config = dict(
    dataset='photos with spoken descriptions (Open Images, Localized Narratives)',
    train_examples=203450,
    horizontal_flip=True,
    encoder_avg_pool_shortcut=True,
    text_encoder_width=192,
    text_encoder_norm='layernorm',
    text_encoder_mlp_ratio=3,
    text_encoder_qk_norm=False,
    init='kaiming_normal',
    muon_scale='original',
    learning_rate=0.015,
    epochs=5.7,
    decay_fraction=0.3,
)
Rows from block 5 of the image encoder of a small contrastive image-text model, named by matrix and row number. Rows with one number belong to one channel. Each number is 128 + 32 x the weight over its row's rms, rounded and kept within 0 to 255. All counts start at 0. Numbers have three digits each.
After each channel's rows are labels from the 100 images, of 14848, where the channel reaches its highest value: "responds to" is what is common among them. Only what is clearly more common there than usual is listed. The data: photos with spoken descriptions (Open Images, Localized Narratives).
# convs0: first 3x3 conv (encoder.blocks.5.convs.0.weight, 96x96x3x3, each kernel summed), inputs 48-95
# convs1: second 3x3 conv (encoder.blocks.5.convs.1.weight, 96x96x3x3, transposed, each kernel summed), outputs 48-95

convs0.21:170205121098121112105100098121123084106148054144118129112150128087089137116111107088170153137112056144140098131149107167114129113112170120109111
convs1.21:141095186147089165097112134110137182143150096134164168169097120133128142095130080187149104131130098113104175157084148128164129123164122113147097
responds to: text has "plants"; text has "grass"

convs0.83:130129151148141145105165095099097113132128148054180078073086107101160125151160076105120161190116186098134144129093103151059115147103159138151144
convs1.83:124115071177165075134180158102183149129105145202147119142107129101049115102187134175109078114174128136134096109099154047127122154180147121158097
responds to: text has "trees"; text has "sky"; text has "plants"

convs0.76:142094135110018128102135114178122100110180195142131170088127115135120064148037112095175109125105131063149115131164106137141070112135109157142151
convs1.76:196131171118102143125159187195155162101109146120141122161098161185104161122166111152143105107129142154115216129145194124123163113089095141113130
responds to: text has "standing"; text has "wall"; text has "two"; text has "wearing"

convs0.78:125142171138125127117112165167096118108180073130097128090125135129102061113086108112144129109082095124107117111168115124112128152127087082132152
convs1.78:161118122116087116186159190180144122156148203092116103078120118140110146136156158098113132175089095120158193192113099133107111161101127166075071
responds to: text has "man"; text has "holding"; text has "woman"

convs0.87:144105112120153118118124087084086104131124156129135132096105124111089107168112105095101110164074073153116041149163091140087120092111126069129101
convs1.87:142183162100124161069111137055165144098126104182204123137141145156147163176164138104130178117134120153139127059102121127191124101163139144134159
responds to: text has "trees"; text has "sky"; text has "people"; text has "road"

convs0.37:147101111102108118101137111206131137121115137148151134102188150126123206083124157109135102150150121136146168157156141089139141160217065191119134
convs1.37:139128106130099158150154151120120142115117211104114136102166078104058139111155098153073124130067131149118230125172136084099120119137118100104095
responds to: text has "man"; text has "wearing"; text has "woman"; text has "smiling"

convs0.20:120112136165082122113092196082099064142146022141140148148104077140101068142132172118128115107162122145172125160102136126135140130154124113124101
convs1.20:070167129118118109049153159081119129097123178164147159188122154153099201150147114128166129162094126156067144101136155155104163169061113115113112
responds to: text has "sitting"; text has "table"

convs0.41:148110089103072131085084179129129096138179119131132127103141096105110095179049153113112111130137075130120102164078054090104134105119148125139145
convs1.41:130107143166121187146140124187108151142110114074105136131214103167171159129140103090115158144115103117161147125122130088118166120144181126127133
responds to: text has "wearing"

convs0.84:122154159161085128088113118091105146167099133157132110067154179116132095148129118126168142178167116144156150109143095119089056119123061116112141
convs1.84:123134112167112138155107077089114124088089155101157091140139070110113098086114095166139078111118104133143089186112118137087156072067118155129118
responds to: text has "trees"; text has "grass"; text has "plants"

convs0.4:120112123061098109090045141136159064106129021120150150154154112082124115150112139096173154097170106114121121151098083168097112077098100122106156
convs1.4:068092160060182176124154057084126138145114072120162181157137157155140154176149130175121118114155124158116095131130155166164108139106122139142149
responds to: text has "sky"

convs0.52:167126177102127113183077124069107108128105063129096134093123148111145087134112114073155137101122108106148108093135099148131113076129178135158156
convs1.52:137160135100147120033115143098158107139134150167125102129117117165098191144213153158163137132147095106150130125138162122139144134060118174119157
responds to: text has "two"; text has "sitting"

convs0.50:101088178122142131129150119143104067113128105129056150128114111141071188131119161118132091102144104131134134079061136109131088085105150182173184
convs1.50:114128122094189119064132158128166173171088134078101114142079145133164128158113126085139134100144196139116164072158150104125100146189175140131122
responds to: text has "man"

convs0.16:125093128101132128114115084110083124124143133090166169110103096108097074147059156127065117125050101114185091113102109078127123130131117148156070
convs1.16:162112099140160126155148086143113088135156111170118179082139154138143157144114160150135127156120100131164098110157161106144162175155109082184158
responds to: text has "road"

convs0.13:171113116091122102089181115130158125146169096113139129142101079195101079150147098148129140134109173078136113102133105145134162105178207138138122
convs1.13:132109089161193149087142113161150178145105184156144105118105118129087150127238119132094091114151113138110198135124153100132094097071110122086133
responds to: text has "grass"

convs0.17:144061157127154153086123104103108093143087166101095114152067138134135110155080104116146139086136114139126117141154122160068083078144120072194168
convs1.17:183173159179043139143165097088151176123098084129155123159167153053126130126100181108120066152088148097130153164067146101146118174142094090157099
responds to: text has "grass"

convs0.48:050157127136177128099133084121126112091152037125127164140165073146198189120160154116103105134151098122172105134085116102197144142128164095127105
convs1.48:122079131089069158082087144201113140125138255129132115116095150099129172110129120141117153149100124134146214057161119155136159150129158114122112
responds to: text has "standing"; text has "wearing"

convs0.77:096118218120187057149154147062109060112113167129147138168140143114076102108126116073124144153093151125125115082088144096140130114130116130146161
convs1.77:098177102074151129066146176156186138123072158164065089193105158132132130105175141110152110171099144147134120144147144118104120132099125164128127
responds to: text has "sitting"; text has "wall"; text has "table"; text has "two"

convs0.89:156084094124211137185118088134098086119104127129107131138182155078167108119178194162142140130192117135218153138096140083130157131154116067128193
convs1.89:116162108125118052056141122207096176112157143144110075158089107100134055142136075100121110080072113126088075116105131099111082095135108117143138
responds to: text has "woman"; text has "man"; text has "wearing"

convs0.81:150122124133108097119104170069099134100104115124118122121188105101097091136139129127116150082125133143150147161115140124047124124097134082146173
convs1.81:139190134115104095146079144126107169125124217118125140129199138124139169152109123084131092125126118146089103167132121159084132143204189173158193
responds to: text has "wall"; text has "wearing"; text has "man"; text has "table"

convs0.90:120070167136135148062123087067114107133187081149152161099118135100167120138110106122131148136129069113149070112130066064106138119111117120123117
convs1.90:149120065132098112210126112128142152161146079092127158139177138105097124138071083130115092073156141167055087186110153128120141113081147129117178
responds to: text has "table"; text has "wall"; text has "sitting"

convs0.53:201162146111137085161083199093149172125095108108147138153116170130106139097174086086117110140072169162145212096191142115104069159114120151086143
convs1.53:102162066131121141115149109130164108093126194106113091140111070088110101140092101138133083143093142106080032115101134115102124094118110128136070
responds to: text has "table"; text has "sitting"

convs0.68:162087102104112144124105167065110123194149111151101148146141189092124121199087056096122136173129076118123118054123106169156132139123105118124108
convs1.68:124112148182099162138098106148137118133156169088112099139101150153131143100135141175134113101152145147083124122105101108200145096128113159127108
responds to: text has "plants"

convs0.7:170109045157117135098161174119136069135139092160111124096145162132127101083106106094180132113126116158089114087190116129062108140092139149076164
convs1.7:128143171108125103130136145091113146171163084076192130145132161111168142133149075181136099122149106154109132174108151115164135080156116114155069
responds to: text has "trees"; text has "sky"; text has "grass"

convs0.66:152104105155103116102096147136112126122117132028122118102058116151113150099099111148143161131152119081242115108093158125105160117064127119123202
convs1.66:169140143107158111128126109140115160125123159163163146090136086134128118118122161072111108132095115142107113219162119135124112119255153140120192
responds to: text has "wall"; text has "wearing"; text has "man"; text has "two"

convs0.18:186088121137113099159129096168161153076090163123103212149206138172120096080116085145128090140128173104151173117158176174172167115168137125135159
convs1.18:131153094110093106095161154167167125143216139127137140149140102115097095181170062142097176151146099144148070145144116093092126142085127107170113
responds to: text has "wall"; text has "wearing"; text has "woman"

convs0.26:141175135135156129051151165128119106134134077093132120140173081107145149189094137071122141116143121128129071071118062148177162120101151168152132
convs1.26:115104140110151174135094131148124124160139171123123117145114068131107116063181049137140102115098161116147203101127149102140128101078091134116146
responds to: text has "trees"; text has "grass"; text has "ground"

convs0.42:115125149189219158160117187108078138123109106079105093145124124200175098139187123155134206177139160134151136127097121120171172192085179104129142
convs1.42:069170113106176143083122136128126133096084190127138075156092081107172130100165124117089108127096127117148186119091130154113112103146052178102131
responds to: text has "trees"; text has "standing"; text has "people"; text has "grass"

convs0.72:095130108114101128143121098142141076128061134149163089109136126054195056102123142142186144128098129101065173139066084130167132103093152113134132
convs1.72:093161153124145105031161120150180171158104127118125130126109132134124116168178103100107125094166096148098145089089204114120171118085040162182119
responds to: text has "standing"; text has "holding"; text has "wearing"

convs0.55:127150093087134136158131181176123142113126124172129148127185135205130144098092157098144101069046068085074152154132108169111166159120119135121162
convs1.55:150107088204094131138142113082089105103082127111125098167079077091074118092127063156112094132201115088121110163102093152113135081160086152129093
responds to: text has "man"; text has "wearing"

convs0.40:158102194142151132093102100173095104158099082131147096110110180080095119157080161139141113099162142179173084132133106159138096170103148153167096
convs1.40:160200103088123155254124144115139113121097089114109105112128092156155131140082116149131153128055096116136112146184148143147125154087160087122126
responds to: text has "trees"; text has "road"; text has "buildings"

convs0.23:159123144191192146222119241146125135153095144100149073225100165133099136089139096157148116098149127133096099160161132133134129159109140114114116
convs1.23:149162113106101073097093135160114161069146187100061092145129069151142105096197093103086109052093094160083143098108106129115169117089075153151113
responds to: text has "trees"; text has "grass"

convs0.10:140140135145132089091152121105084101120124128126120134059160096094153099140082086060155143143137070140125051148056087141117060082143072143154126
convs1.10:126120168123129157136117084116134164095137083170117194148185103124074208146204102122164095095185146130099119084148162128142183122100178158153142
responds to: text has "wall"; text has "holding"

convs0.59:154150131107063106145116109198146169105152146147099125087168184104158184110126122160137078128135163072126170138101184114134111114175141157047138
convs1.59:134169089151093119089146128111126096135107171100095119089088070150064115110214108093122123099118068184108153120097146096120111120058116105110111
responds to: text has "wearing"

convs0.2:053150105177116145072090145135105175099114103124140069103113141129114089158148099176113165171159159187126138174151110110117124220070145119138127
convs1.2:155145099126111118111111119123122084123144175103164137081094094110102131085163116127104132092124092108075085146128173073096146069084061163157145
responds to: text has "trees"; text has "grass"