A small contrastive image-text model, trained from scratch: encoder norm batchnorm.
Rows from block 5 of the image encoder of a small contrastive image-text model, named by matrix and row number. Rows with one number belong to one channel. Each number is 128 + 24 x the weight over its row's rms, rounded and kept within 0 to 255. All counts start at 0.
After each channel's rows are labels from the 100 images, of 14848, where the channel reaches its highest value: "place" is the part of the image that holds the peak. Only what is clearly more common there than usual is listed. The data: photos with spoken descriptions (Open Images, Localized Narratives).
# convs0: first 3x3 conv (encoder.blocks.5.convs.0.weight, 96x96x3x3, each kernel summed), inputs 0-47
# convs1: second 3x3 conv (encoder.blocks.5.convs.1.weight, 96x96x3x3, transposed, each kernel summed), outputs 0-47

convs0.2 [125 112 128 130 111  90 134 157 141 137 132 159 127 111 165 140 127 124 148 128  86 114 143 155  97 196 124 140  94 147 119 105 110 131 128 144  99 111 141 133 157 162 160 107  96 161 119 129]
convs1.2 [119 116 105 101  96 124 113  94  80 132 122 136  88 184 100 107 121 139 126 156 153 123  99 130 151 115 136 111 122  87  88 166 118 128 127 113 161  90 155 155 101 122 131 133 112  73 117 155]
place: middle left; centre

convs0.36 [103 101  83 105 106 113 103 110 144  96 112 122 163 101 101 106 129 108 148  80 118 124 152 152 137 134 162 149 111 127 117  84 118  77 119 120 122 124 128 134 100 104 108 109 136 122 176 161]
convs1.36 [116  91 138 114 179 103 150 137 114 128 128 136  79 124 151 148 137  80 114 100 133 132 162  95  93 133  80 144 143 154  90 145 160 126 134 150 141 103 122 111 113 128 129 102 128 134  91 111]
place: bottom left

convs0.88 [121 105 155 125 112 117 112 146 144  82 164 142 139 128 128 106 119 147 136  97 187  99 119 120 118  88 126  97 120 111 177 115 126 107  85 150 120 176 134  86 150 125 141 132  94 141 143 109]
convs1.88 [114 153 100 140 104 142 136 165 108 181 166 168 104 112 115 140 123 124  99 103 116 117 156 112 144 169 141 135 144  98 108 124 118 153  98 136 121 122 148 121  98 112  88 135 121 124 133 147]
place: middle right

convs0.25 [121  88 126 115 135 123  91  99 112 133 156 107  92 132  99 128 141 138 105 120  84 139 120 127 131  92 154 119 147  85 137 121 111 123 139 125 111  92  93 140 122  97 117 119 118 113 109 114]
convs1.25 [142 141 116 155 117 138 118 118 117 110 107 146 130  67 143 113 117 129 174 145 139 116 130 136 115 174 105 128 119 154 132 114 115 137 162 121 131 144 140  94 128 168 167 118 104  91 124 180]
place: bottom right

convs0.30 [139 129 119 130 137 115 136 163  91 108  67 133 154 123  97 125 109 123 154 151 139 122 137 120 125 136 102 114 130 130 156 145 128 128 130 168 139 137 143  91 146 150 108  77 171 233 130  90]
convs1.30 [123 148 107 141 137 146 123 123 118 127 128 190 101 149 156 104 135 140 118 148 149 107 114 131 149 128 128 116 143 121 157 134 127  92 111 127 141 163 120 116  91 196 119 173  96 102 122 101]
place: bottom centre

convs0.31 [120 135 124 123 157 113 139 106 114  85 153 130 103 111 136 112  83  79 103 100 106 141  65 108  95 134 111 115 120 110  98 117 136 112 129 164 127  92 136 119 126 127 117 145 139 143 139 144]
convs1.31 [119 154 122 147 132 125 144 150 123 126 153 152 131 159 129 119 193 101 155 143 142 127 129 107 133 103 150 160 131 139 133 108 136 135 178 134 124 125 142 134 174 162 119 143 129  99 142 190]
place: bottom right

convs0.27 [107 153 135 128 120 147  85 159 136 125 107 151 111 132 136 128 130  97 159  86 112 120 111 117 123 122 125  89 170 115 125  95 159 170 123 120 123 106 148 147 137  96  88 146 104  95 131 120]
convs1.27 [ 73 133 116 138 113  97 162  98 115 104 114  86 145 102 142 141 126 154 110 123  96 126 116 150 167  89 152  86 128 165 138 156 147 117 117 129 103 113 103 108 154 112 132 117 111  95 143 121]
place: centre; middle right

convs0.92 [128 140 152 136 131 125 162 107  87  61 157 106 115 124 124 101 104 151 156 148 142 148 137 127 139 130 160 137 111 148 133 123 105 121 114 168  88 112 133 124  96 138  86 135 161  85  94  57]
convs1.92 [110 139 138 124  96 101 107 147 151 113 140 143 138 103 137 151 121 158 125 158 106 141 122 123 111 101 179 160 127  89 140 132 117 111 130 124 150 151 139 116 140 115 107 108 138 128 130 100]
place: middle right

convs0.49 [157 130 106  87 152 152 117 110 134 105 139  87 143 111  30 146 132 105 101 138 147 140 101 178 140 119 118 116 136  91 117 123 147 124 126 155 132 133 130 130 140  95 150 116 157 142 114  95]
convs1.49 [129 145 152 117 196 101 122 140 144  96 165 137 149 133 179 181 138 132 163 130 148 161 129  87 142 133 114 136 137  99 116 140 129 129 158 129 146 152 125 140 131 150 116 107 129 120 146 134]
place: bottom right; bottom left

convs0.85 [148 172 114 135 125 119 172 120 126 110 134 132 113  95  78  94 127 135  97 105 147 148 136 158 126 124  91 138 116 142 120 106 132 132 141  91 133 135 141 129 129  75 111 123 161 154 158  49]
convs1.85 [124 105 122 134 189 148 109 108 141  90 132 172 113 143 130 171 126 118 161 117 107 123 128 125 138 137 136 150 101 153 130 134 134 133 124  86 148 110 104 176 113 116 151  94 156  88 158 152]
place: bottom left

convs0.21 [139 157 163 126 106 146 131 110 130 110  93 131 103 140 103  82  75 136  93 139 135 127 115 116 150 121  92 111 120 105  99 125 109 121 120 151 151  92 130 138 102 100 176  51 114 159  97 159]
convs1.21 [143 141 158 121 142 135 136 150 189 132 140 114 115 126 186 120 199 113 136 128 150 172 131 106 107 134 118 114 148 136 116 133 126 152 145 203 124 146 120 170 150 130 131 151  96 111 158 173]
place: bottom right

convs0.29 [136 177 149 133  83 149 123 113 106 153 150 117 126 151 128 139 159 132 110 139 157 119 148 112 132  75  94 109 110 149 176 115 160 137 106 131 103  87 125 132 130 114 187 130 143 114 133 131]
convs1.29 [133 157 121 140 108 133 104  93 143  86 113 137 109  77 113 150 123 135 103 130 126 121 113 166 175 132 158 118 157 146 101 151 119 133 103 139  75 126 157 119 121 107  94 156 113 103  85 103]
place: middle right

convs0.42 [125 152 173 128 135 143 117 163 116 112 153 127 138 121 123 105  97 122 109 135 153 139 142 155 109 145 117 103 120 115 132  87 100 137 129 124 125 113 121 109 141  83 154 116  80 114 125 123]
convs1.42 [116  94  81 119 101  94 113 148 100 169 142  89 145 124 137  97 102 138 101 137  85 116 122 146 137 109 135 128 124 152  89 135 109 137 125  93  74 101 112 112 102  80 109 116 118 130 125 116]
place: middle right

convs0.54 [129 110 154 122 124 112 106  95 143  96  88 139 135 119 170 148 110 138 143 109  92 133  99 151 152 102  86 146  96 120 104 141  97  87 144 121 157 124 137 149 118 129 133 124 115 118 121 123]
convs1.54 [160 108 150 108 144 204  80 115 132 128 128 139 143 162 141 102 128 140 128 113 156  96 130 140  98 103 146 100 134  99 104 115 127 118 133 131 130 120 165 116 118 110 124 144 149 121  98 140]
place: middle right

convs0.19 [136 147 171 104 115 137 145 131 125 147 134 115 129 118 119 127  93 139  85 170  90 183 133 111 111  98 132  81 120 169 156 127 153 142 122 133 117 130 102 150  77 123 130 154 128 129 101 146]
convs1.19 [121 132 126 126 103 137 118 127 127 114 109 101 131 146 150  89 149  73  97 106  97  91 102 157 102 107 118 115 139 175 119 142 165 134 114 100 121 136 123 140 106 144 122 137 119 156  95 118]
place: top right

convs0.18 [177 147 119 128  99 127  99 151 140  95 125 124 102 113  97 138 119 137 129 142 148 137 147 148 149 123  80 121  97 116 108 146 159 139  93 117 135 101 150 186 140 111 143 140 117 131 119 148]
convs1.18 [137 104 119  98  99  90 100  91 127 149 120 161  86 136 130 144  95 119 151 121 146  86 142 177 142 142 131 165 121 152 107 121 134 123 148 122 138  88 149 129 117 171 109  97 133  87 164 100]
place: top centre

convs0.78 [146 101 125 121 112 115  74 110 113  91 139 110  85 116 111 106  98  87  84 128 131 115 128 127 103 145 113 126 151  70 164 134 144 135 152 137 175 172  90 173  91 135 108 187 137 121 157 147]
convs1.78 [135 120 122 145 110 127  97 129 117 140  98 100 121 113 118 118 134 153 118 144 105  89 138 154 155 124 150 178 194 118 115 145 102 123 132 123 105  88 134 155 149 103 128 144 143  99 170 131]
place: middle left; centre

convs0.10 [ 80 125 151 129 109 105 128  94 143 135  76 118 121 104 118 146 112 139 106  93 140 116 139  98 141  95 101 101 140 115 131 138  91  94 130 118 157 102 137 134 144 108 106 133 135  94  85 109]
convs1.10 [156 149 151 135 143 162 105 130 130 124 141 154 135 154 176 113 135  74 119 119 126 105 101 116 151 119 138 119 150 101 120  91 111 140 147  99 108 139 132 154 141  95 158 156 139 114 138 173]
place: top centre

convs0.35 [103 109 193 130 143 154  98 116  76 137 168 109 132 154  87 110 136 139 111 165  99  99 147 117 134 131 124 150 139 159 109 138 134 148  90  99 162 114 137 133 155  71 148 156 126 155 162 120]
convs1.35 [134 126  98 133  84 144  98 101 112 125 131 137 157 115 151 139 102 132 156  96 116 109  98 133 104  87 135  87 139 135 128 135 125  77 141 127 154 118 126 111 155 116 129 145 165 121 156 108]
place: bottom left

convs0.61 [147 163 116 127  85 134 121 119 108 145 119 111 157 129 144 117  89 131 116 122 151 119 149  92 158 174  76 149  95 136 145  92 125  94 162 151  86 141 123 128 152 119 162 115 143  98 103 115]
convs1.61 [136 126 135 154 140  83 131 120 124 107 135 128 164 120 154 143 119 100 137 125 143 136 115 144 157  99 134 119 159 119  96 111 178 150 139 144 104  85 145 143 141 135 117 158 134 119 143 103]
place: centre

convs0.58 [123 145 132 124 142  90 114 108 159  96 126 143 118 158  98 112  95 140 131  97  87 139 138 144 119 121 126 101 144 114 126 110 156  82 135 138 104 144 109 128 150 112 117 123 161  81 116 119]
convs1.58 [116 121 120 143 161 147 144 131  97 151 144 112 125 146 132 161 151 147 117 148 150 116 166 143 116  71 121 147 129 121 117 116 137 117  94 141 149 170 141  96 122 111 127 149 134 122 166 149]
place: bottom left; middle left

convs0.66 [150 141 164 131 131 213 139 110 131 123 121 132 117 143  94 124 140 112 116 127 163 161 131 115 133 128 127 145 135 135 149 125 151 109 126 137  94 134 128 136 110 116  90  93 150 149  87 148]
convs1.66 [125 157 129 126 114 141 123 106 103 112 128 108 142 140 151 146 106 174  86 137  88 154 110 137 177 126 120 132  97  84 115 147 145 145  98 110 119 111 123 105 126 133 116 168  87 101 121 103]
place: middle right; centre

convs0.48 [ 87 147 107  97 137 120 147  97  95 160 137 147 149 115 120 127 108 115 141 141 155 101  95 102  98 126  90 125 125 141 111 121  99 146 141 122 149 164 138 128 161 109 144  98  99  89 150 106]
convs1.48 [166 123 136 153 116 109 126 120 140 114 126 108 130 185 172 104 155 134 142 137 112 126 120 164 151 102 138 128 123 113 132 121 156 110 153 128 118 107 131 150 131 161  97 150 136 106 141 118]
place: middle right

convs0.40 [132  96 148 102 103 132 100 129 128 138 127 190 121 134 123 108 128 138 121  87 136 117 143  97 142 103  93 108 132 106 139 100 103  91  95 195 145 101 119  86 133 129  95  86 113 127 116 117]
convs1.40 [116 128 110 126 132 159  99 102  85 134 140 175 123 107 112 162 149 128 177 131  97 114 130 157 100  99 118 111 105 144 156 157 120 152 105 157 128 130  94 126 132  94 117 135 107 167 142 155]
place: bottom right

convs0.74 [127 118 102 104 128 123  66 101 134 102 109 120 114 148 106  84  90 109 100  63 138 142 118  83 110 167 118 116 128  89 105 103 119 113 150 132 110 125 133 119 155  96 139  95 114 149 114 103]
convs1.74 [122 201 119 124 107 143 105 144 138 133 113 133 155 164 114  99 151 117 112 131 172 141 116 127 141 100 137 149 139 134  97 114 139  83 133 120 111 147 142 140 127 133 110 142 159 112 121 112]
place: top left; bottom left

convs0.16 [151 109 105 108  64 100 108 114 142 114 142 100 114  99 121 126 140 137  63 175 152 128 136  81 111 136 117 124 138 159 140  98 138 108 119 131 130 119 118 128 101  77 112 141 165 106 122 143]
convs1.16 [141  98  98 153 172 129 157 139 120 108 134 130 123  93 121 172 149 132 138 161 140 148 158 156  99 170 117 120 147 148 185 127 164 107 166 114 163 177 142 147 121 143 139 119 127 163 178 178]
place: bottom right

convs0.80 [153 125  94 107 105 106  73  90 113  93 117 131 101 125 118  68 122 114 104 142 124 168 110 111 110 128 143  91 143 123 121 113  79  92 178 114 138 150  98 121 133  96 128 138 117 133 138 126]
convs1.80 [164 137 156 146 131 123 144 151  90 139 120 167 134 111 129 121 134 140 116 155 149 140 153 102 148 167 121 164 140 111 129 118 114 117 150 163 113 146 156 139 124 101 122 153 132 120 166 144]
place: top right

convs0.76 [154 109 143 123 108 132 137  99 116  92 107 143 142 146 129 138 121 143 127 140 169 127 146 119 121  87  94 124 156 101 144 106 168 150 127 157  90 129 128 125 125 129 156  84 135 104 125  94]
convs1.76 [135 122  72 152  92 140 105 137 118 164 153 140 137  94 173 146 146 133 114 123 134 137 119 164 171  95 174 115 163 123 150 123 167 145 130 134 128 148 147 160 134 165 137 157 141 115 137 110]
place: centre

convs0.82 [156 147  99 107 118 170  64 183 141 125 161 145 162 107 132 112 142 137  76 133 148 145 128 138 103 158 128 131  72 126 104 118 168 134 127 156 141 135 143 118 143 123 169 146 124 115 113 156]
convs1.82 [ 95  95 119 124 149  91 110 139 118 135 105 142 121  94 132 164 111 133 124 132  83 107 148 126 157 102 153 128 147 101 120 146 134 124 151 138 111  89 124 116 104 166  86 136 134 117 165  59]
place: centre; top centre

convs0.44 [157 122 127 147 123  92 163  96 114  89 110 155 154 146 127 114 136 121 144  96 170 118  88 115 100 129 117 130 123 130 116 100 118 175 159 165 137 155 166 139 129 148 105 116 115 125 122  89]
convs1.44 [151 116 171 145 118 145 147 119 139 143 109 111 123 114 128  94 167 196 152 146 119 108 127 112 166 136 127 122 132  85 109 101 103 121  91 109 160 174  96 116 144 125 139 132 124  96 119  89]
place: top centre

convs0.39 [121  91 126 143 136 110 101 156 156 152  79 105  93 111 105 149 145 153 116  98 123 139  93  59 147 140  89 129 125  89 114 104 121 117 183 107 129 132 111 149 125 103 127 147 154 150 149 132]
convs1.39 [150 103 135 104 134 165 146 100 133 137 120  92 123  99 132 137 106 114 139 129  90 122 133 146 124 126 161 137 144 145 111 111 136 161 146 126 145  80 106 131 150  65 157 100 137 124 139 171]
place: bottom left; bottom right

convs0.46 [137 119 102 140 111 124 114 134 128 113 140 153 143 121  77 134 123  93 137 159 123 148 103  87  84 121 136  99 143 122 110 104  85  97 115 111 121 109 103 162  99 123 115 133 142 150 115  97]
convs1.46 [143 126 151 128 134 136 145 155 178 120 136 157 142 123  89 162 165  68 125 106 135 142 157 147 100 136 130 133 127  93 135 137 136 109 160 143 145 132 139 135 126 109 121  87 126 135 128 137]
place: top left; top right

convs0.62 [ 58 150 131 172 132 128  98 124 109 126 139  87 114 109 128 134 142 166  98 105 120 132 122 132 169 145 141 146 130 118 135 114 136 159  87  69 157 120 141 130 102  94 143 131 119 160 127 105]
convs1.62 [ 91 111 133  69 125 152 142 123 151 104 113 105 106 154 160 151 109 120 128  94  97 112  90 145  88 108 125  85 107 119  61 165 118 113 106  89 150 119 103 124 152 112 125 124 117 112 120 159]
place: centre

convs0.45 [137 143 124 131  96 127 107 131 128 135 151 144 159 141 115 124  86 137  93  89 157 139 133 103 173 123  91 128 131 128 130  98  91 119 120 146 148 147 142 179 143  82 119  95 141 146 126 137]
convs1.45 [105 165  91 146 125 122 100 154 126 140 111  89 145 114 164 123 115 112 154 140 167 130  91 127 141 144 117 150 167 123 108 126 142 103 105 145 136 136 106 176 113 150 152 143 162 128 154 108]
place: top left

convs0.93 [114  86  89 101  82  93 106 112 101 109  92 117 115 142  93 169 108 125  94 122 144 122 141  70 147 150 124 106 122 107 152 104 120  99 107 155 101 130  95 105 141 116  76 110 109 122  94 123]
convs1.93 [139 144 155 140 155 117 158 155 152 172 105 155 111 133 102 139 142 138 124 159 150 100 156 157 124 103 151 114 153 127 133 128 124 172 127 152 108 148 157 119 104 121 118 144 129 147 163 163]
place: bottom right

convs0.3 [121 150 130 108  98 118  95  91 137 112 170 121 151 141 109 158  89 110 111 133 151 115 103 122  84 119 158  87 124 126 120  93 129 134 135 139 147 123  83 134 133 123 139 150 119 101 100 184]
convs1.3 [ 89 148 154  99 106  98 127 130 139 134 122 146 125  78 160 107 159 154 145 136 153 163 150 108 170 110 137 153 162  70 139 153 138 136 153 156 178 150 132 134 133 150 137 144 117 133 154 137]
place: middle left

convs0.75 [106 105  96 110 101 111 122  75 105 137 137 131 126 128  80 125  78 135 128  89 132  94 151 106  86 135 160 152 126 114 123  98 140 102  93 126 107  88 112  84 122 123 124  92 148 135  82 154]
convs1.75 [123 152 127 100 139  84 145 167 128  96 148 142 111 146 167  95 193 107 163 133 153 142 121 132  93 148  93 125 133 142 126 148 111 134 159  90 141 140 116 119 124 134 149 126 138 105 158 118]
place: top right

convs0.57 [145 169  92  87 106 125 128  95 130 119 125 129 140 101 117 142  81 126 121 133 157 141 109  91  78  96 124  89  80  97  95 103  84 130 120 130 127 110 128  92 128 109 141 116 135 104 114  98]
convs1.57 [155 133 167 160 128 133 130 151 149  98 185 167 147 145 136 152 154 128 153 115 163 144 181 124 139 124 163 138 169 124 142 124 124 128 150 171 148 135 127 166 130 127 137 136 180 151 140 151]
place: bottom left

convs0.52 [ 76 115 163  88 135 109 114  80 125 159 166  96 118 106 124 106  74 121 139 173 155 137  86 102 112 118 109 107 150 120 125 138 105 100 113 143 126 128 135 118 136 110 130 120 154 130  57  99]
convs1.52 [145 140 125 144 112  68 125 125 142 152 163 134 148 194 116 151  93 103 142 117 162 125 135 122 137 129 140 147 143 135 144 127 137 130 113 139 130 139 134 139 146 115 214 132 120 139 191 116]
place: top centre