Weights of a small contrastive image-text model.
Model: encoder norm batchnorm, encoder activation silu, text encoder width 192, text encoder activation star_relu.
Data: trained on photos with spoken descriptions (Open Images, Localized Narratives), 203450 training examples.
Rows from block 3 of the image encoder of a small contrastive image-text model, named by matrix and row number. Rows with one number belong to one channel. Each number is 500 + 40 x the weight over its row's rms, rounded and kept within 0 to 999. All counts start at 0. Numbers have three digits each.
Before each channel's rows are labels from the 100 images, of 14848, where the channel reaches its highest value: "top examples" is what is common among them; "patch colour" is the nearest of a few named colours to the mean colour under the peak. Only what is clearly more common there than usual is listed. The data: photos with spoken descriptions (Open Images, Localized Narratives).
# convs0: first 3x3 conv (encoder.blocks.3.convs.0.weight, 96x96x3x3, each kernel summed), inputs 0-31
# convs1: second 3x3 conv (encoder.blocks.3.convs.1.weight, 96x96x3x3, transposed, each kernel summed), outputs 0-31

top examples: text has "sky"
patch colour: white
convs0.74:494507440552491494518475548561446514510555465514479550563481490572529512485471474434495495502472
convs1.74:397459490526480533525483500509483460544484608428480481454508439458415482450516483505482501368510

top examples: text has "sky"; text has "trees"; text has "clouds"; text has "buildings"
patch colour: white
convs0.0:477518427384572496531543495498403494458508465492450526425552538503405517520501515392464481448506
convs1.0:513500514518566442478522479470455486484565458535429478469527488446613547450567517478463539585543

top examples: text has "holding"
patch colour: black
convs0.29:437594485548475494457498500481460480492495484593524515507447509489512460480449403496457493418558
convs1.29:457538496523462553410506498453471520561457554572446522513496486456485517489501442510545513561479

top examples: text has "sky"; text has "buildings"
patch colour: white
convs0.26:484521484457524480467543505550512478453421442524503494498557525530503505455488521531481520510523
convs1.26:431485482432491486522539514474501454462494503456465428436445524468505611459560431490515582552465

top examples: text has "trees"; text has "sky"; text has "grass"; text has "plants"
patch colour: brown
convs0.93:468493508435481497401477433502460479498432478472491529470483509486438504427526473466519498581426
convs1.93:513481553498495480515433431543465469553523505473516433427481530495544554518513478502491511406508

top examples: text has "sky"; text has "trees"
patch colour: white
convs0.25:517572525548479531591480461443464465504595466401520414483475572551556499508482439561532471570514
convs1.25:410495549467461484462441489457450527492428491476510483435452468460494566517491523470503521344453

top examples: text has "sky"; text has "trees"; text has "plants"
patch colour: white
convs0.66:512571501464461510447540466470501524490551499439443516502466564598526464506500451481494482432479
convs1.66:463522499446523516477414461492491472487525500471529539481470480493410558423464466450475528482514

top examples: text has "wall"
patch colour: pink
convs0.68:506551553527532490501473449527592462542486422510468466444488498448528444522503461496480504515478
convs1.68:462506481479458456477566505510520572469460571517455458522546537438532585527499468524497522445479

top examples: text has "plants"
patch colour: brown
convs0.39:470459533509482502514541488549461499498536467508559515555455509472512470490555512520434515600508
convs1.39:476516521523491469594505510513471467500504540508507483460468464490438529442479463483503443389498

top examples: text has "trees"; text has "road"
patch colour: grey
convs0.13:492515437556447439467509494442500539481483465458467532504495454541461379456515539485481478411420
convs1.13:553532497561502480556492498494580505475561536530564500539534468533474468512495551526505516483519